python train.py --parallel_block=false --projector_hidden=1024 --residual_init="none" --learning_rate=0.013 --lr_schedule="linear"
Rows from block 3 of a small self-supervised image encoder, named by matrix and row number. Rows with one number belong to one neuron. Each number is 50 + 10 x the weight over its row's rms, rounded and kept within 0 to 99. All counts start at 0. After the name is the row's rms in percent of the matrix's.
After each neuron's rows are labels from the 100 images, of 14976, where the neuron reaches its highest value: "colour at peak" is the nearest of a few named colours to the mean colour under the peak. Only what is clearly more common there than usual is listed. The data: photos of plants and fungi (iNaturalist).
# fc1: MLP up (model.blocks.3.mlp.fc1.weight, 384x96), inputs 0-95
# fc2: MLP down (model.blocks.3.mlp.fc2.weight, 96x384, transposed), outputs 0-95

fc1.111 075:64 54 55 48 34 53 56 56 41 54 48 40 56 44 50 56 45 57 32 54 44 41 62 59 38 64 59 54 69 52 50 48 58 54 55 37 70 35 51 66 51 56 34 58 51 31 49 61 62 47 46 50 51 71 49 36 53 64 54 53 41 63 42 45 59 69 39 57 41 60 45 46 49 57 49 46 42 31 48 53 21 51 45 57 56 33 51 29 38 68 44 58 58 54 50 52
fc2.111 076:35 56 57 47 51 63 55 56 56 48 53 55 38 39 49 49 52 56 58 35 42 66 48 60 52 46 65 45 41 52 35 44 43 51 43 54 50 45 59 61 24 47 61 40 71 68 54 48 34 39 49 65 50 49 41 52 59 42 46 43 66 58 62 51 50 66 63 51 65 37 48 48 55 37 57 30 70 52 29 63 47 37 47 48 50 50 49 67 51 50 64 30 56 42 37 42
colour at peak: grey

fc1.15 059:35 73 59 54 45 54 56 79 55 29 44 54 58 60 60 47 72 59 57 38 49 59 53 64 37 55 48 46 39 62 58 45 47 56 54 61 52 62 49 59 42 44 45 40 39 23 59 53 35 51 46 39 53 46 45 33 65 59 41 40 44 49 59 48 49 33 62 61 42 39 46 56 45 50 46 55 23 35 62 50 45 48 52 48 43 48 64 57 43 59 50 53 51 48 57 46
fc2.15 066:51 49 54 34 50 23 63 30 45 46 44 43 57 52 54 36 30 61 75 61 55 55 40 64 61 44 56 50 55 46 45 43 59 58 34 48 39 58 56 46 61 53 56 67 53 38 49 43 63 48 56 58 46 40 66 48 41 49 53 43 41 39 59 50 43 75 40 36 48 62 47 38 44 65 63 31 63 52 46 42 54 66 60 59 58 52 38 60 61 47 55 44 54 53 43 54
colour at peak: pink

fc1.135 091:43 42 49 41 45 35 54 59 55 36 65 33 43 37 63 57 56 58 68 51 85 51 55 35 37 56 44 38 38 48 48 40 58 44 53 38 48 64 41 43 49 47 48 51 39 60 46 53 64 60 43 25 48 53 56 51 32 38 59 59 33 60 55 24 45 57 44 56 60 41 55 61 58 52 44 37 50 56 57 38 53 51 49 55 60 40 48 42 66 51 48 46 43 46 47 58
fc2.135 101:51 51 43 45 56 54 52 68 44 53 49 42 62 54 35 47 44 46 50 28 51 53 33 48 49 58 39 42 31 43 32 53 47 65 60 67 48 59 35 33 39 65 59 61 49 57 54 56 47 48 55 51 48 50 46 32 63 49 47 48 52 53 60 45 41 44 55 56 24 52 44 55 56 29 66 43 29 46 65 59 68 51 39 53 53 36 39 51 37 63 66 57 57 65 40 50
colour at peak: pink

fc1.176 052:51 57 53 57 52 62 42 41 23 34 68 41 58 56 53 52 58 68 46 41 62 49 52 57 41 54 50 46 37 54 58 57 37 50 53 50 57 56 47 65 49 49 43 49 68 45 60 61 61 44 43 44 34 64 32 48 48 52 45 56 44 66 48 51 46 52 65 30 25 57 56 53 46 52 42 45 61 49 38 23 44 39 35 31 39 55 48 52 58 48 46 54 53 54 24 43
fc2.176 055:53 43 48 49 43 52 54 56 79 34 36 68 56 66 41 42 49 39 50 55 54 38 49 48 42 52 41 51 46 53 58 38 54 40 37 45 51 32 41 46 33 59 43 37 46 53 49 39 46 49 55 53 55 55 52 61 54 53 56 34 45 40 33 56 55 62 27 66 49 46 40 55 66 55 45 57 58 51 61 70 51 52 76 65 44 51 56 55 35 48 64 43 39 51 71 63
colour at peak: brown

fc1.214 096:57 54 36 45 57 41 47 49 54 58 58 56 68 29 36 52 62 49 61 53 47 36 56 53 44 53 61 61 50 54 39 46 59 58 45 42 59 59 62 57 50 53 44 52 50 58 45 58 57 52 57 55 63 65 47 43 62 64 42 42 62 54 43 66 40 56 62 51 61 36 48 58 43 40 30 43 68 46 58 29 50 51 38 48 74 61 65 63 41 48 55 56 82 62 43 56
fc2.214 100:40 42 40 50 42 51 47 48 59 49 67 41 67 44 37 41 47 63 68 47 46 49 61 35 46 45 50 27 45 63 56 60 57 56 37 43 49 55 52 39 41 70 58 43 46 40 53 44 63 37 59 35 39 64 57 53 52 70 47 64 41 54 67 50 57 58 47 42 26 49 48 43 51 53 37 38 60 42 71 59 31 56 69 55 50 55 45 34 60 57 43 43 54 48 53 39
colour at peak: grey

fc1.264 075:52 36 50 48 56 45 63 50 31 53 49 59 41 57 33 39 56 56 50 37 66 48 24 56 54 42 44 58 51 49 46 48 62 28 36 38 42 53 52 62 51 48 31 50 41 32 43 55 68 66 41 53 65 47 53 34 62 54 42 58 39 48 53 54 59 34 48 44 43 28 58 49 44 33 54 44 39 58 51 51 41 55 40 47 46 33 53 53 31 47 62 45 38 59 44 67
fc2.264 086:49 45 65 58 46 46 51 53 47 49 25 54 69 46 52 55 63 53 43 52 46 42 63 67 49 57 40 67 54 57 54 63 50 47 56 53 59 57 45 40 39 48 51 38 56 49 66 46 36 44 48 38 46 58 53 52 41 44 60 51 29 53 68 66 43 53 48 72 68 38 28 60 47 24 50 43 26 50 51 55 51 50 45 46 35 62 53 55 42 61 55 42 27 44 53 47
colour at peak: grey

fc1.65 082:43 43 50 45 64 51 48 46 47 61 49 41 57 47 69 61 44 52 53 55 54 40 41 62 44 53 57 55 33 57 51 58 33 45 64 22 32 37 60 36 49 54 47 56 65 42 45 65 64 39 52 48 47 56 48 42 51 42 44 51 35 42 58 54 56 41 47 45 44 37 54 62 34 63 38 39 53 68 25 39 52 49 66 47 44 64 62 55 63 52 33 42 63 57 49 65
fc2.65 100:65 50 43 41 39 42 43 40 35 61 53 56 53 42 55 37 66 50 55 65 45 53 60 50 60 37 33 34 63 40 38 60 47 48 51 46 62 36 57 52 45 57 62 47 71 54 59 61 40 47 35 35 54 31 45 49 45 61 53 49 57 74 55 65 50 52 48 35 62 38 45 51 76 54 49 46 59 54 48 48 59 55 54 57 53 33 39 65 58 49 51 38 53 51 29 61
colour at peak: black

fc1.102 073:59 23 33 52 42 55 43 42 68 58 59 43 50 41 69 51 47 47 68 43 59 47 52 67 69 38 48 35 42 65 50 67 55 51 36 38 56 61 34 57 42 61 41 55 54 53 53 69 44 47 45 51 45 48 52 50 52 58 43 48 61 48 54 48 59 55 55 31 40 46 55 59 34 59 65 52 47 30 35 47 57 58 58 74 44 38 59 33 51 48 45 47 49 39 56 51
fc2.102 082:45 44 45 57 50 45 67 57 27 71 50 39 48 32 49 36 57 45 57 61 64 62 43 40 49 64 39 51 32 39 53 28 43 56 61 47 52 43 37 70 67 50 58 47 43 55 57 57 45 55 55 48 47 44 51 52 41 54 52 56 64 44 48 36 53 52 37 48 65 48 59 73 58 46 64 52 46 45 50 45 53 65 25 60 49 57 47 47 64 32 46 30 55 55 42 48
colour at peak: pink

fc1.136 106:44 51 65 59 47 50 54 40 35 48 54 42 53 56 49 64 59 59 46 43 52 64 32 41 53 61 45 38 40 40 59 44 32 53 56 51 58 60 51 52 38 53 35 72 52 58 65 37 52 46 52 70 55 68 57 45 52 44 36 51 57 68 39 35 55 47 41 37 50 48 55 62 48 45 63 24 57 41 36 45 66 64 36 42 47 51 50 67 62 65 54 56 66 57 48 43
fc2.136 098:49 61 61 48 58 54 45 43 49 48 46 69 46 78 32 53 42 58 32 54 63 50 43 54 60 52 31 46 44 69 46 54 34 48 35 53 41 43 62 38 44 67 47 56 43 50 67 54 62 53 42 43 59 64 27 43 35 48 62 39 50 58 49 61 52 55 45 52 54 44 43 30 52 54 53 57 38 46 62 55 54 57 63 49 55 66 62 34 32 52 52 53 38 38 53 46
colour at peak: black

fc1.27 172:51 67 64 50 58 44 52 45 38 38 55 54 56 52 66 45 55 62 38 52 49 54 62 56 61 42 63 62 39 50 62 57 48 60 44 28 50 38 53 42 33 42 53 37 56 72 35 44 43 55 56 55 47 50 37 51 69 41 40 50 56 44 53 69 71 52 47 45 52 64 54 52 29 43 41 48 60 52 52 42 42 83 44 53 54 45 38 49 62 38 60 49 58 67 50 45
fc2.27 135:57 59 45 56 43 60 51 45 50 59 48 69 44 44 60 31 45 56 43 55 43 64 43 52 35 40 47 43 41 33 42 67 45 55 49 35 42 49 45 54 49 38 52 60 24 64 53 45 65 51 40 66 40 30 53 47 70 58 48 55 52 47 51 41 57 43 62 37 38 55 55 54 43 46 47 42 61 38 35 52 46 39 54 70 54 62 66 50 64 45 60 49 61 60 76 49
colour at peak: brown

fc1.298 093:40 70 40 64 50 41 54 66 33 63 52 47 50 63 60 41 59 44 43 57 39 44 59 57 48 38 53 44 46 56 40 36 34 44 50 41 68 54 38 65 35 49 42 40 59 45 55 37 51 60 57 48 43 32 62 52 34 56 39 65 42 49 55 53 55 57 53 55 36 57 52 38 44 50 44 47 50 59 48 58 35 42 47 34 46 74 79 37 54 51 52 56 42 41 35 61
fc2.298 101:49 51 59 61 50 33 35 68 59 43 45 43 46 54 54 46 35 45 58 55 32 50 47 50 43 54 46 53 66 27 38 70 58 49 49 31 67 36 42 43 41 54 51 35 49 37 57 42 45 55 57 63 41 49 30 58 42 40 61 33 65 56 55 56 63 41 70 41 35 58 40 49 59 55 49 66 57 58 50 55 52 58 39 59 55 57 41 65 56 36 63 56 40 45 56 53
colour at peak: green

fc1.1 039:48 54 45 45 69 56 60 64 51 53 66 56 37 47 55 55 33 48 52 50 58 60 44 60 58 39 59 56 51 72 66 37 44 60 62 38 56 37 47 48 52 28 60 66 38 51 46 60 45 44 40 63 47 43 58 48 47 64 66 51 51 22 51 53 54 77 43 49 63 61 41 46 32 31 50 47 60 42 53 49 47 58 65 56 48 38 62 45 56 46 45 54 58 59 56 48
fc2.1 051:45 43 59 61 52 48 66 55 49 32 42 60 52 45 51 57 56 50 42 40 43 69 47 52 51 51 37 41 50 26 51 75 64 48 36 47 36 37 38 54 32 59 43 45 56 41 49 45 45 48 51 51 47 56 56 43 39 40 38 37 40 64 55 70 54 42 40 46 68 28 50 53 49 61 60 49 40 44 49 76 57 56 61 60 55 64 47 60 56 43 53 36 35 48 53 66
colour at peak: black

fc1.172 061:49 42 33 44 42 64 76 50 56 57 62 44 52 29 63 48 37 54 65 69 45 42 66 41 61 55 39 42 55 52 30 57 62 36 49 46 44 54 46 58 60 60 57 49 48 55 33 45 47 48 42 42 32 54 56 43 54 40 51 36 61 57 49 46 41 53 20 36 65 47 50 61 45 51 61 51 42 44 40 50 60 61 44 47 41 67 57 41 55 35 56 67 50 54 41 56
fc2.172 058:40 62 31 50 36 26 61 55 63 53 48 45 44 58 47 53 54 38 56 55 66 44 28 56 61 61 48 39 46 58 59 43 59 75 47 43 25 61 43 50 44 45 45 40 68 51 43 53 37 45 57 50 57 56 43 64 65 45 50 53 66 64 56 47 64 47 43 39 46 63 62 44 41 49 53 52 47 43 47 59 33 67 56 54 52 51 62 70 44 48 46 37 44 50 39 44
colour at peak: pink

fc1.246 094:49 57 53 57 41 35 60 47 47 50 37 44 54 46 67 56 41 53 52 39 61 41 53 37 45 36 40 53 52 45 65 47 46 43 42 52 58 37 61 44 40 38 49 64 42 37 48 59 62 51 43 50 66 53 36 36 59 46 64 51 68 35 56 47 25 52 52 39 46 31 26 63 50 39 64 46 38 64 54 45 68 60 46 64 53 59 56 45 53 52 40 59 52 39 49 27
fc2.246 105:69 38 50 45 51 59 69 61 52 50 37 54 63 51 52 56 47 32 46 39 44 41 54 72 56 39 47 68 52 50 42 66 60 53 43 60 38 35 57 62 31 56 60 35 57 35 70 50 63 40 38 37 37 42 51 51 55 50 56 38 40 56 34 63 46 57 39 52 41 44 42 47 46 49 51 59 46 38 53 45 64 47 45 55 47 39 42 53 59 60 72 55 52 57 68 60
colour at peak: pink; white

fc1.182 128:55 65 63 22 53 64 46 39 44 39 51 49 65 50 37 65 45 59 57 39 56 58 56 69 43 70 63 52 64 59 45 68 58 55 50 55 48 46 32 71 50 41 31 59 57 50 47 54 51 53 41 43 60 64 54 42 43 56 53 58 58 53 57 33 48 58 70 47 67 50 39 58 43 66 66 42 50 43 39 56 42 52 47 52 62 57 49 46 60 65 48 51 35 49 46 43
fc2.182 131:36 34 37 59 45 42 55 50 36 49 47 64 44 59 48 73 59 39 47 43 62 61 34 43 46 57 43 59 46 48 39 57 50 63 41 44 63 53 53 73 57 41 68 46 51 53 47 49 52 46 51 62 55 58 58 42 33 77 51 41 38 39 53 67 60 59 47 63 58 56 63 42 52 25 44 42 41 57 55 49 52 59 58 27 48 45 48 34 39 48 53 59 40 55 49 64
colour at peak: grey

fc1.148 071:51 72 40 53 45 43 46 43 50 43 54 62 63 37 40 50 60 55 52 56 45 64 52 66 56 54 61 44 42 51 72 58 50 62 53 57 54 43 63 48 33 65 50 73 54 47 47 61 58 48 60 55 53 43 43 67 46 64 58 45 55 41 65 34 57 45 59 69 56 47 67 37 46 60 31 45 67 43 63 41 29 59 53 53 45 41 51 68 52 45 39 40 67 48 57 46
fc2.148 059:43 58 58 42 58 54 67 59 27 40 41 64 41 63 56 43 48 28 52 35 45 61 46 47 53 39 48 52 46 36 50 40 44 63 47 56 56 60 55 51 59 35 65 43 59 42 59 40 34 35 56 36 33 60 63 49 70 43 47 54 42 46 62 53 54 51 44 42 24 56 61 60 58 45 49 32 54 42 54 49 68 53 73 49 51 51 48 52 42 44 54 44 65 61 41 55
colour at peak: black

fc1.48 095:54 43 42 46 37 41 56 48 58 36 49 50 44 38 49 75 57 55 64 59 44 46 55 56 37 63 46 43 41 58 50 50 81 36 54 56 42 32 37 47 53 61 55 50 73 52 45 38 66 43 43 29 45 59 49 49 51 44 52 63 62 54 57 56 33 58 47 56 51 43 30 75 50 55 35 42 49 58 46 39 49 59 67 53 50 60 44 34 58 49 58 61 48 55 45 59
fc2.48 095:50 49 55 65 38 43 63 55 45 48 57 57 36 66 52 52 52 27 54 34 52 54 45 39 53 43 54 51 49 46 49 56 56 36 61 62 50 48 34 48 57 33 39 44 47 51 65 53 45 45 27 47 49 52 41 31 45 62 49 57 35 63 66 54 37 43 50 65 35 51 45 41 61 50 46 48 46 57 57 75 75 67 51 43 44 50 50 50 40 54 37 66 55 74 56 53
colour at peak: pink

fc1.353 059:61 44 54 47 39 37 58 34 39 54 50 43 47 61 64 39 61 66 58 45 37 54 49 60 50 54 43 39 37 43 62 63 62 30 52 49 41 73 48 35 41 54 41 36 68 39 32 58 47 47 59 48 55 65 43 43 50 43 62 43 51 37 54 42 51 57 50 47 72 27 41 33 42 58 52 57 50 42 52 68 61 53 50 51 46 29 43 39 59 54 49 59 50 37 56 48
fc2.353 069:33 54 58 59 46 39 50 73 46 32 54 51 38 45 56 53 43 47 62 51 53 32 44 58 52 35 45 68 48 65 53 47 50 49 45 52 65 50 49 71 58 44 48 39 67 57 52 58 35 46 43 54 56 35 49 57 66 41 59 62 55 62 60 41 50 44 37 47 19 55 43 43 56 56 44 58 39 67 61 41 62 41 54 54 42 69 54 55 50 60 66 51 63 46 33 48
colour at peak: pink

fc1.306 135:48 73 42 41 72 51 45 67 45 69 53 45 51 46 60 56 41 61 38 43 31 55 33 46 49 63 49 77 45 50 61 47 39 50 46 49 40 54 58 49 27 47 42 58 45 52 42 72 51 36 42 50 53 50 54 69 52 58 42 52 53 48 57 42 51 54 40 46 56 60 56 49 57 44 44 34 45 35 42 43 61 50 59 53 58 47 33 43 58 46 37 54 31 75 51 58
fc2.306 137:15 40 38 65 51 47 61 41 53 42 48 55 46 52 72 34 54 45 30 54 75 48 47 43 61 32 54 61 58 70 48 52 44 61 42 47 37 54 38 54 58 42 62 55 56 51 61 47 41 45 62 47 59 53 44 55 52 49 56 40 58 47 38 37 68 54 43 42 61 43 50 55 36 59 52 39 38 46 41 55 59 39 50 58 67 62 46 56 49 53 47 44 60 31 44 54
colour at peak: black

fc1.323 140:52 52 67 58 61 51 42 43 53 43 60 37 39 63 56 55 60 31 43 44 51 40 44 46 44 45 69 59 50 45 40 46 50 54 69 49 56 51 53 42 52 32 49 45 54 42 65 43 47 47 62 43 44 52 45 37 49 36 53 51 50 57 47 52 49 80 62 57 39 14 65 41 56 51 43 41 49 53 70 49 54 66 52 34 44 46 43 70 56 63 65 59 47 57 49 52
fc2.323 147:69 35 41 51 56 59 54 56 51 57 34 64 56 36 49 72 60 25 46 47 53 31 48 56 56 62 40 27 55 53 50 45 36 62 54 53 69 36 45 41 46 44 50 49 55 53 65 49 57 49 35 46 48 45 42 42 53 46 58 50 61 40 37 44 52 65 46 38 58 51 53 62 65 49 61 54 55 31 42 59 38 36 59 70 50 65 54 48 51 57 39 36 41 59 46 60
colour at peak: black

fc1.165 044:45 43 59 46 53 30 44 55 61 57 36 44 42 40 49 58 64 68 47 56 36 36 40 47 41 45 49 40 71 55 55 56 55 33 60 56 52 64 49 48 68 59 55 50 55 53 50 60 39 63 57 41 33 51 26 32 58 41 42 64 59 47 52 60 36 46 47 45 46 30 51 61 55 62 41 43 50 50 38 49 51 55 57 27 56 49 37 56 54 30 65 60 63 38 52 46
fc2.165 049:52 65 32 56 49 72 75 31 54 61 65 49 53 47 53 43 49 30 46 46 34 57 52 39 64 41 36 50 59 39 52 43 50 51 53 50 46 43 44 38 39 40 48 54 43 40 54 61 38 43 35 36 56 56 69 41 32 65 53 45 39 47 48 38 66 37 56 52 43 56 42 54 36 54 45 65 58 62 51 48 58 53 54 74 58 55 43 50 45 70 57 50 39 55 57 44
colour at peak: pink

fc1.345 071:32 45 38 46 68 57 39 43 59 38 50 63 58 37 45 54 58 50 64 52 43 64 45 61 65 31 46 39 51 62 58 38 55 41 64 41 41 55 52 43 52 62 46 45 43 40 61 50 42 58 33 46 60 56 60 78 70 73 67 50 52 47 47 48 47 45 31 52 45 29 49 41 52 51 56 61 57 54 39 46 51 47 63 61 66 43 50 53 41 51 53 53 49 30 47 49
fc2.345 083:72 34 55 47 40 48 43 57 64 77 66 44 51 64 55 43 50 68 54 37 51 50 53 56 37 33 68 53 38 43 48 53 39 32 54 53 29 55 41 54 58 53 43 55 51 58 37 51 49 67 54 39 55 55 56 44 40 51 47 57 49 66 60 44 47 39 46 62 50 61 44 53 58 37 51 45 46 43 41 58 58 52 46 35 34 57 76 45 46 54 50 44 22 45 49 55
colour at peak: grey

fc1.189 121:40 54 43 62 54 59 45 58 43 61 56 40 61 63 64 32 61 42 39 62 49 44 52 62 59 43 43 66 56 35 56 37 40 46 47 42 58 43 49 61 37 35 36 44 42 37 40 35 59 58 59 52 25 44 46 45 54 45 50 73 52 41 56 47 63 57 64 41 50 61 58 46 41 55 69 34 44 48 60 66 42 53 56 44 63 51 48 49 44 35 57 32 51 31 40 50
fc2.189 109:50 61 32 46 51 35 33 60 58 69 46 47 47 40 52 48 45 50 53 58 42 67 62 52 50 64 43 48 69 45 35 46 62 41 25 48 48 45 51 60 33 43 37 43 38 43 43 43 57 51 63 44 34 63 49 58 49 53 40 55 63 47 46 49 47 42 71 45 54 37 51 50 45 70 48 68 56 57 55 40 47 48 50 51 46 52 56 47 58 41 52 49 42 57 87 47
colour at peak: green

fc1.85 154:43 62 54 44 44 56 55 41 56 38 52 42 50 65 58 39 23 45 65 47 47 46 70 57 44 51 44 52 49 35 55 48 49 48 59 27 63 45 50 56 33 31 50 54 59 57 43 41 67 41 67 52 38 62 54 62 51 46 49 45 41 51 48 61 50 57 51 66 56 65 58 52 46 62 37 60 79 50 40 45 71 62 49 48 37 43 60 40 57 44 53 55 49 34 37 56
fc2.85 137:22 57 55 47 60 61 51 64 52 60 43 75 57 46 67 54 67 45 53 57 52 43 63 55 47 54 53 67 59 51 39 52 47 38 50 43 53 53 42 48 51 38 54 40 51 47 65 53 45 26 74 51 45 39 45 40 48 46 37 42 50 46 44 46 62 62 69 53 23 61 49 54 59 38 44 54 43 50 64 47 47 39 40 31 59 50 39 57 44 46 47 48 57 40 70 51
colour at peak: green

fc1.62 096:45 53 69 54 59 45 56 52 41 51 43 43 43 44 48 47 49 54 54 48 65 53 48 38 44 54 50 52 33 39 58 49 28 44 57 49 51 59 41 48 39 50 50 52 49 46 56 45 30 62 40 66 51 70 47 54 76 66 42 50 52 35 41 47 43 60 45 42 63 29 51 36 48 59 44 53 59 55 58 45 40 68 51 40 30 83 38 51 48 58 56 51 69 51 38 45
fc2.62 106:46 36 42 51 51 44 41 47 52 50 66 60 42 54 39 62 56 45 46 52 46 39 47 70 65 53 38 57 39 62 42 37 37 50 45 58 14 43 66 54 57 40 48 39 48 60 53 49 53 55 44 42 55 51 57 59 53 43 68 44 56 57 64 36 70 51 49 47 50 57 64 55 66 32 39 54 30 61 44 56 56 48 65 51 62 51 34 49 62 46 40 66 32 45 54 46
colour at peak: black

fc1.378 079:58 49 38 47 69 74 53 39 47 47 31 50 39 54 39 50 43 55 43 33 55 50 57 36 58 42 55 42 42 50 64 46 51 50 67 48 37 44 58 31 54 51 59 58 49 60 55 58 50 55 59 33 47 40 75 49 43 54 42 43 54 55 76 41 62 59 39 51 57 39 47 56 44 33 40 56 45 27 61 64 39 67 57 56 61 44 53 53 62 65 60 58 55 43 50 50
fc2.378 086:32 40 50 58 63 42 45 49 42 39 40 58 53 60 54 43 40 41 46 61 65 59 37 47 62 40 56 46 51 57 37 44 51 53 55 47 54 72 52 61 40 57 51 73 43 46 71 65 30 30 62 48 56 57 39 68 43 61 39 50 44 56 43 40 34 38 47 45 64 51 56 60 38 55 53 45 53 52 44 41 49 55 60 43 47 43 62 53 67 20 60 61 52 54 50 55
colour at peak: black

fc1.103 119:62 56 50 41 49 73 47 34 62 54 39 63 38 55 63 52 53 63 55 50 40 46 63 47 45 50 55 42 50 47 57 28 48 54 52 47 46 54 58 52 50 47 35 52 54 61 28 62 34 50 60 42 41 50 32 49 49 37 53 61 41 54 46 62 50 57 60 72 50 36 56 45 56 51 52 39 58 19 61 49 63 39 55 36 43 71 41 55 51 56 63 28 38 54 48 42
fc2.103 114:64 40 35 56 38 63 56 64 70 56 54 50 63 31 36 45 50 53 32 57 36 50 53 36 60 48 61 49 37 49 47 49 43 43 48 68 41 34 45 42 47 49 57 56 47 37 48 51 54 37 42 42 68 55 38 76 70 42 57 33 56 44 41 56 44 56 51 47 46 66 70 51 55 60 59 45 58 64 50 42 60 32 49 55 53 37 55 41 42 62 58 51 54 62 48 54
colour at peak: pink

fc1.134 048:63 55 57 50 64 42 55 45 60 65 54 45 48 48 55 51 49 49 36 55 62 41 54 65 52 42 55 35 42 38 39 78 42 46 58 62 37 41 53 47 29 38 43 47 58 49 45 51 52 47 60 53 39 48 53 38 47 71 42 51 54 39 61 49 47 48 45 65 61 47 60 37 53 53 36 64 39 35 36 70 42 56 57 50 37 26 59 51 46 57 28 55 54 60 41 35
fc2.134 045:53 46 37 53 52 45 63 44 50 40 54 60 53 69 51 34 67 57 47 64 31 22 43 59 36 57 67 43 44 70 50 32 49 50 50 58 73 54 44 37 48 41 54 54 50 46 60 46 58 50 51 41 37 48 59 52 62 56 48 44 44 44 58 52 49 62 52 42 44 51 45 59 48 40 50 34 73 58 56 45 62 45 46 59 33 59 46 71 61 43 56 51 42 34 42 68
colour at peak: black

fc1.70 041:44 54 48 51 55 49 67 52 62 52 39 53 56 54 57 56 53 35 49 37 37 60 51 38 50 33 52 41 40 39 56 64 54 54 52 57 54 43 58 50 31 48 65 45 42 47 64 44 44 28 45 22 58 37 53 40 55 45 53 50 56 44 73 41 65 49 55 55 70 49 58 40 78 44 53 60 52 49 58 47 44 53 62 69 62 37 49 64 44 61 67 46 50 54 56 62
fc2.70 052:46 67 68 45 61 39 39 44 51 40 60 53 43 52 54 31 36 46 58 52 50 58 51 52 62 64 50 53 51 56 46 32 39 37 61 54 56 61 59 37 62 52 45 60 56 42 60 62 49 58 33 56 44 52 37 63 45 57 70 45 60 59 38 37 53 59 39 39 44 45 50 49 33 71 37 42 50 44 52 60 47 47 46 45 54 61 49 50 40 56 41 48 36 64 16 35
colour at peak: black

fc1.25 112:51 72 50 41 52 43 40 65 38 60 51 58 62 59 52 35 60 37 45 66 48 47 61 57 54 45 40 44 35 62 58 52 52 43 45 40 42 35 39 59 32 34 42 44 41 54 37 61 47 51 59 57 42 46 73 47 59 40 44 56 42 53 53 54 32 55 53 71 39 54 64 66 39 50 44 55 65 50 60 43 29 56 38 40 48 40 60 43 45 52 64 47 46 42 35 64
fc2.25 111:39 61 76 56 54 49 51 51 63 73 54 55 47 48 54 52 51 36 61 64 40 39 54 50 52 51 52 62 50 39 30 58 70 48 46 46 57 50 54 42 73 42 56 36 53 35 62 56 57 35 40 46 59 29 41 50 38 44 49 59 56 28 45 31 47 48 60 30 58 40 51 66 42 56 46 55 38 47 45 49 56 33 59 46 58 53 48 62 50 47 60 43 52 66 56 46
colour at peak: green

fc1.244 048:49 66 35 50 44 45 58 40 37 42 50 64 55 40 60 72 67 65 50 43 41 32 59 50 61 57 47 49 55 31 60 54 53 38 42 56 36 47 50 50 48 72 55 33 54 41 74 48 58 44 48 27 33 47 32 49 54 43 61 57 51 48 40 48 38 56 43 44 71 40 35 46 62 48 52 38 49 50 50 59 56 68 53 52 45 43 51 39 53 46 63 59 53 42 48 47
fc2.244 057:57 40 49 54 52 63 59 67 51 49 58 41 52 42 60 37 44 27 86 53 48 69 49 57 50 46 60 46 48 55 72 46 37 62 40 46 56 44 46 57 34 55 35 57 62 35 53 51 34 48 42 54 61 44 54 42 49 46 55 60 41 69 49 54 54 47 56 41 44 51 69 49 59 53 38 51 57 44 56 55 44 51 43 59 50 59 27 55 32 40 47 42 50 36 39 63
colour at peak: pink

fc1.334 091:32 35 58 53 55 28 50 42 47 42 72 55 58 51 65 52 45 64 52 39 45 44 48 39 54 51 60 70 49 38 62 65 58 54 74 48 55 51 54 49 42 58 42 58 47 48 38 54 57 58 58 52 42 61 55 32 66 55 38 35 45 57 60 34 40 54 42 61 33 37 31 66 46 49 52 61 50 48 51 34 63 44 43 42 66 56 52 66 34 41 55 49 47 53 54 50
fc2.334 097:52 51 43 34 43 49 49 38 40 48 35 44 62 51 72 55 52 66 68 57 52 66 45 59 40 50 52 62 57 53 52 40 39 51 30 50 54 47 43 44 54 35 59 33 30 38 43 54 39 51 64 42 65 40 62 52 51 64 41 38 55 49 47 49 51 59 46 66 49 41 52 41 52 55 51 54 52 69 75 58 66 55 41 52 47 45 66 28 47 48 41 37 39 40 63 49
colour at peak: brown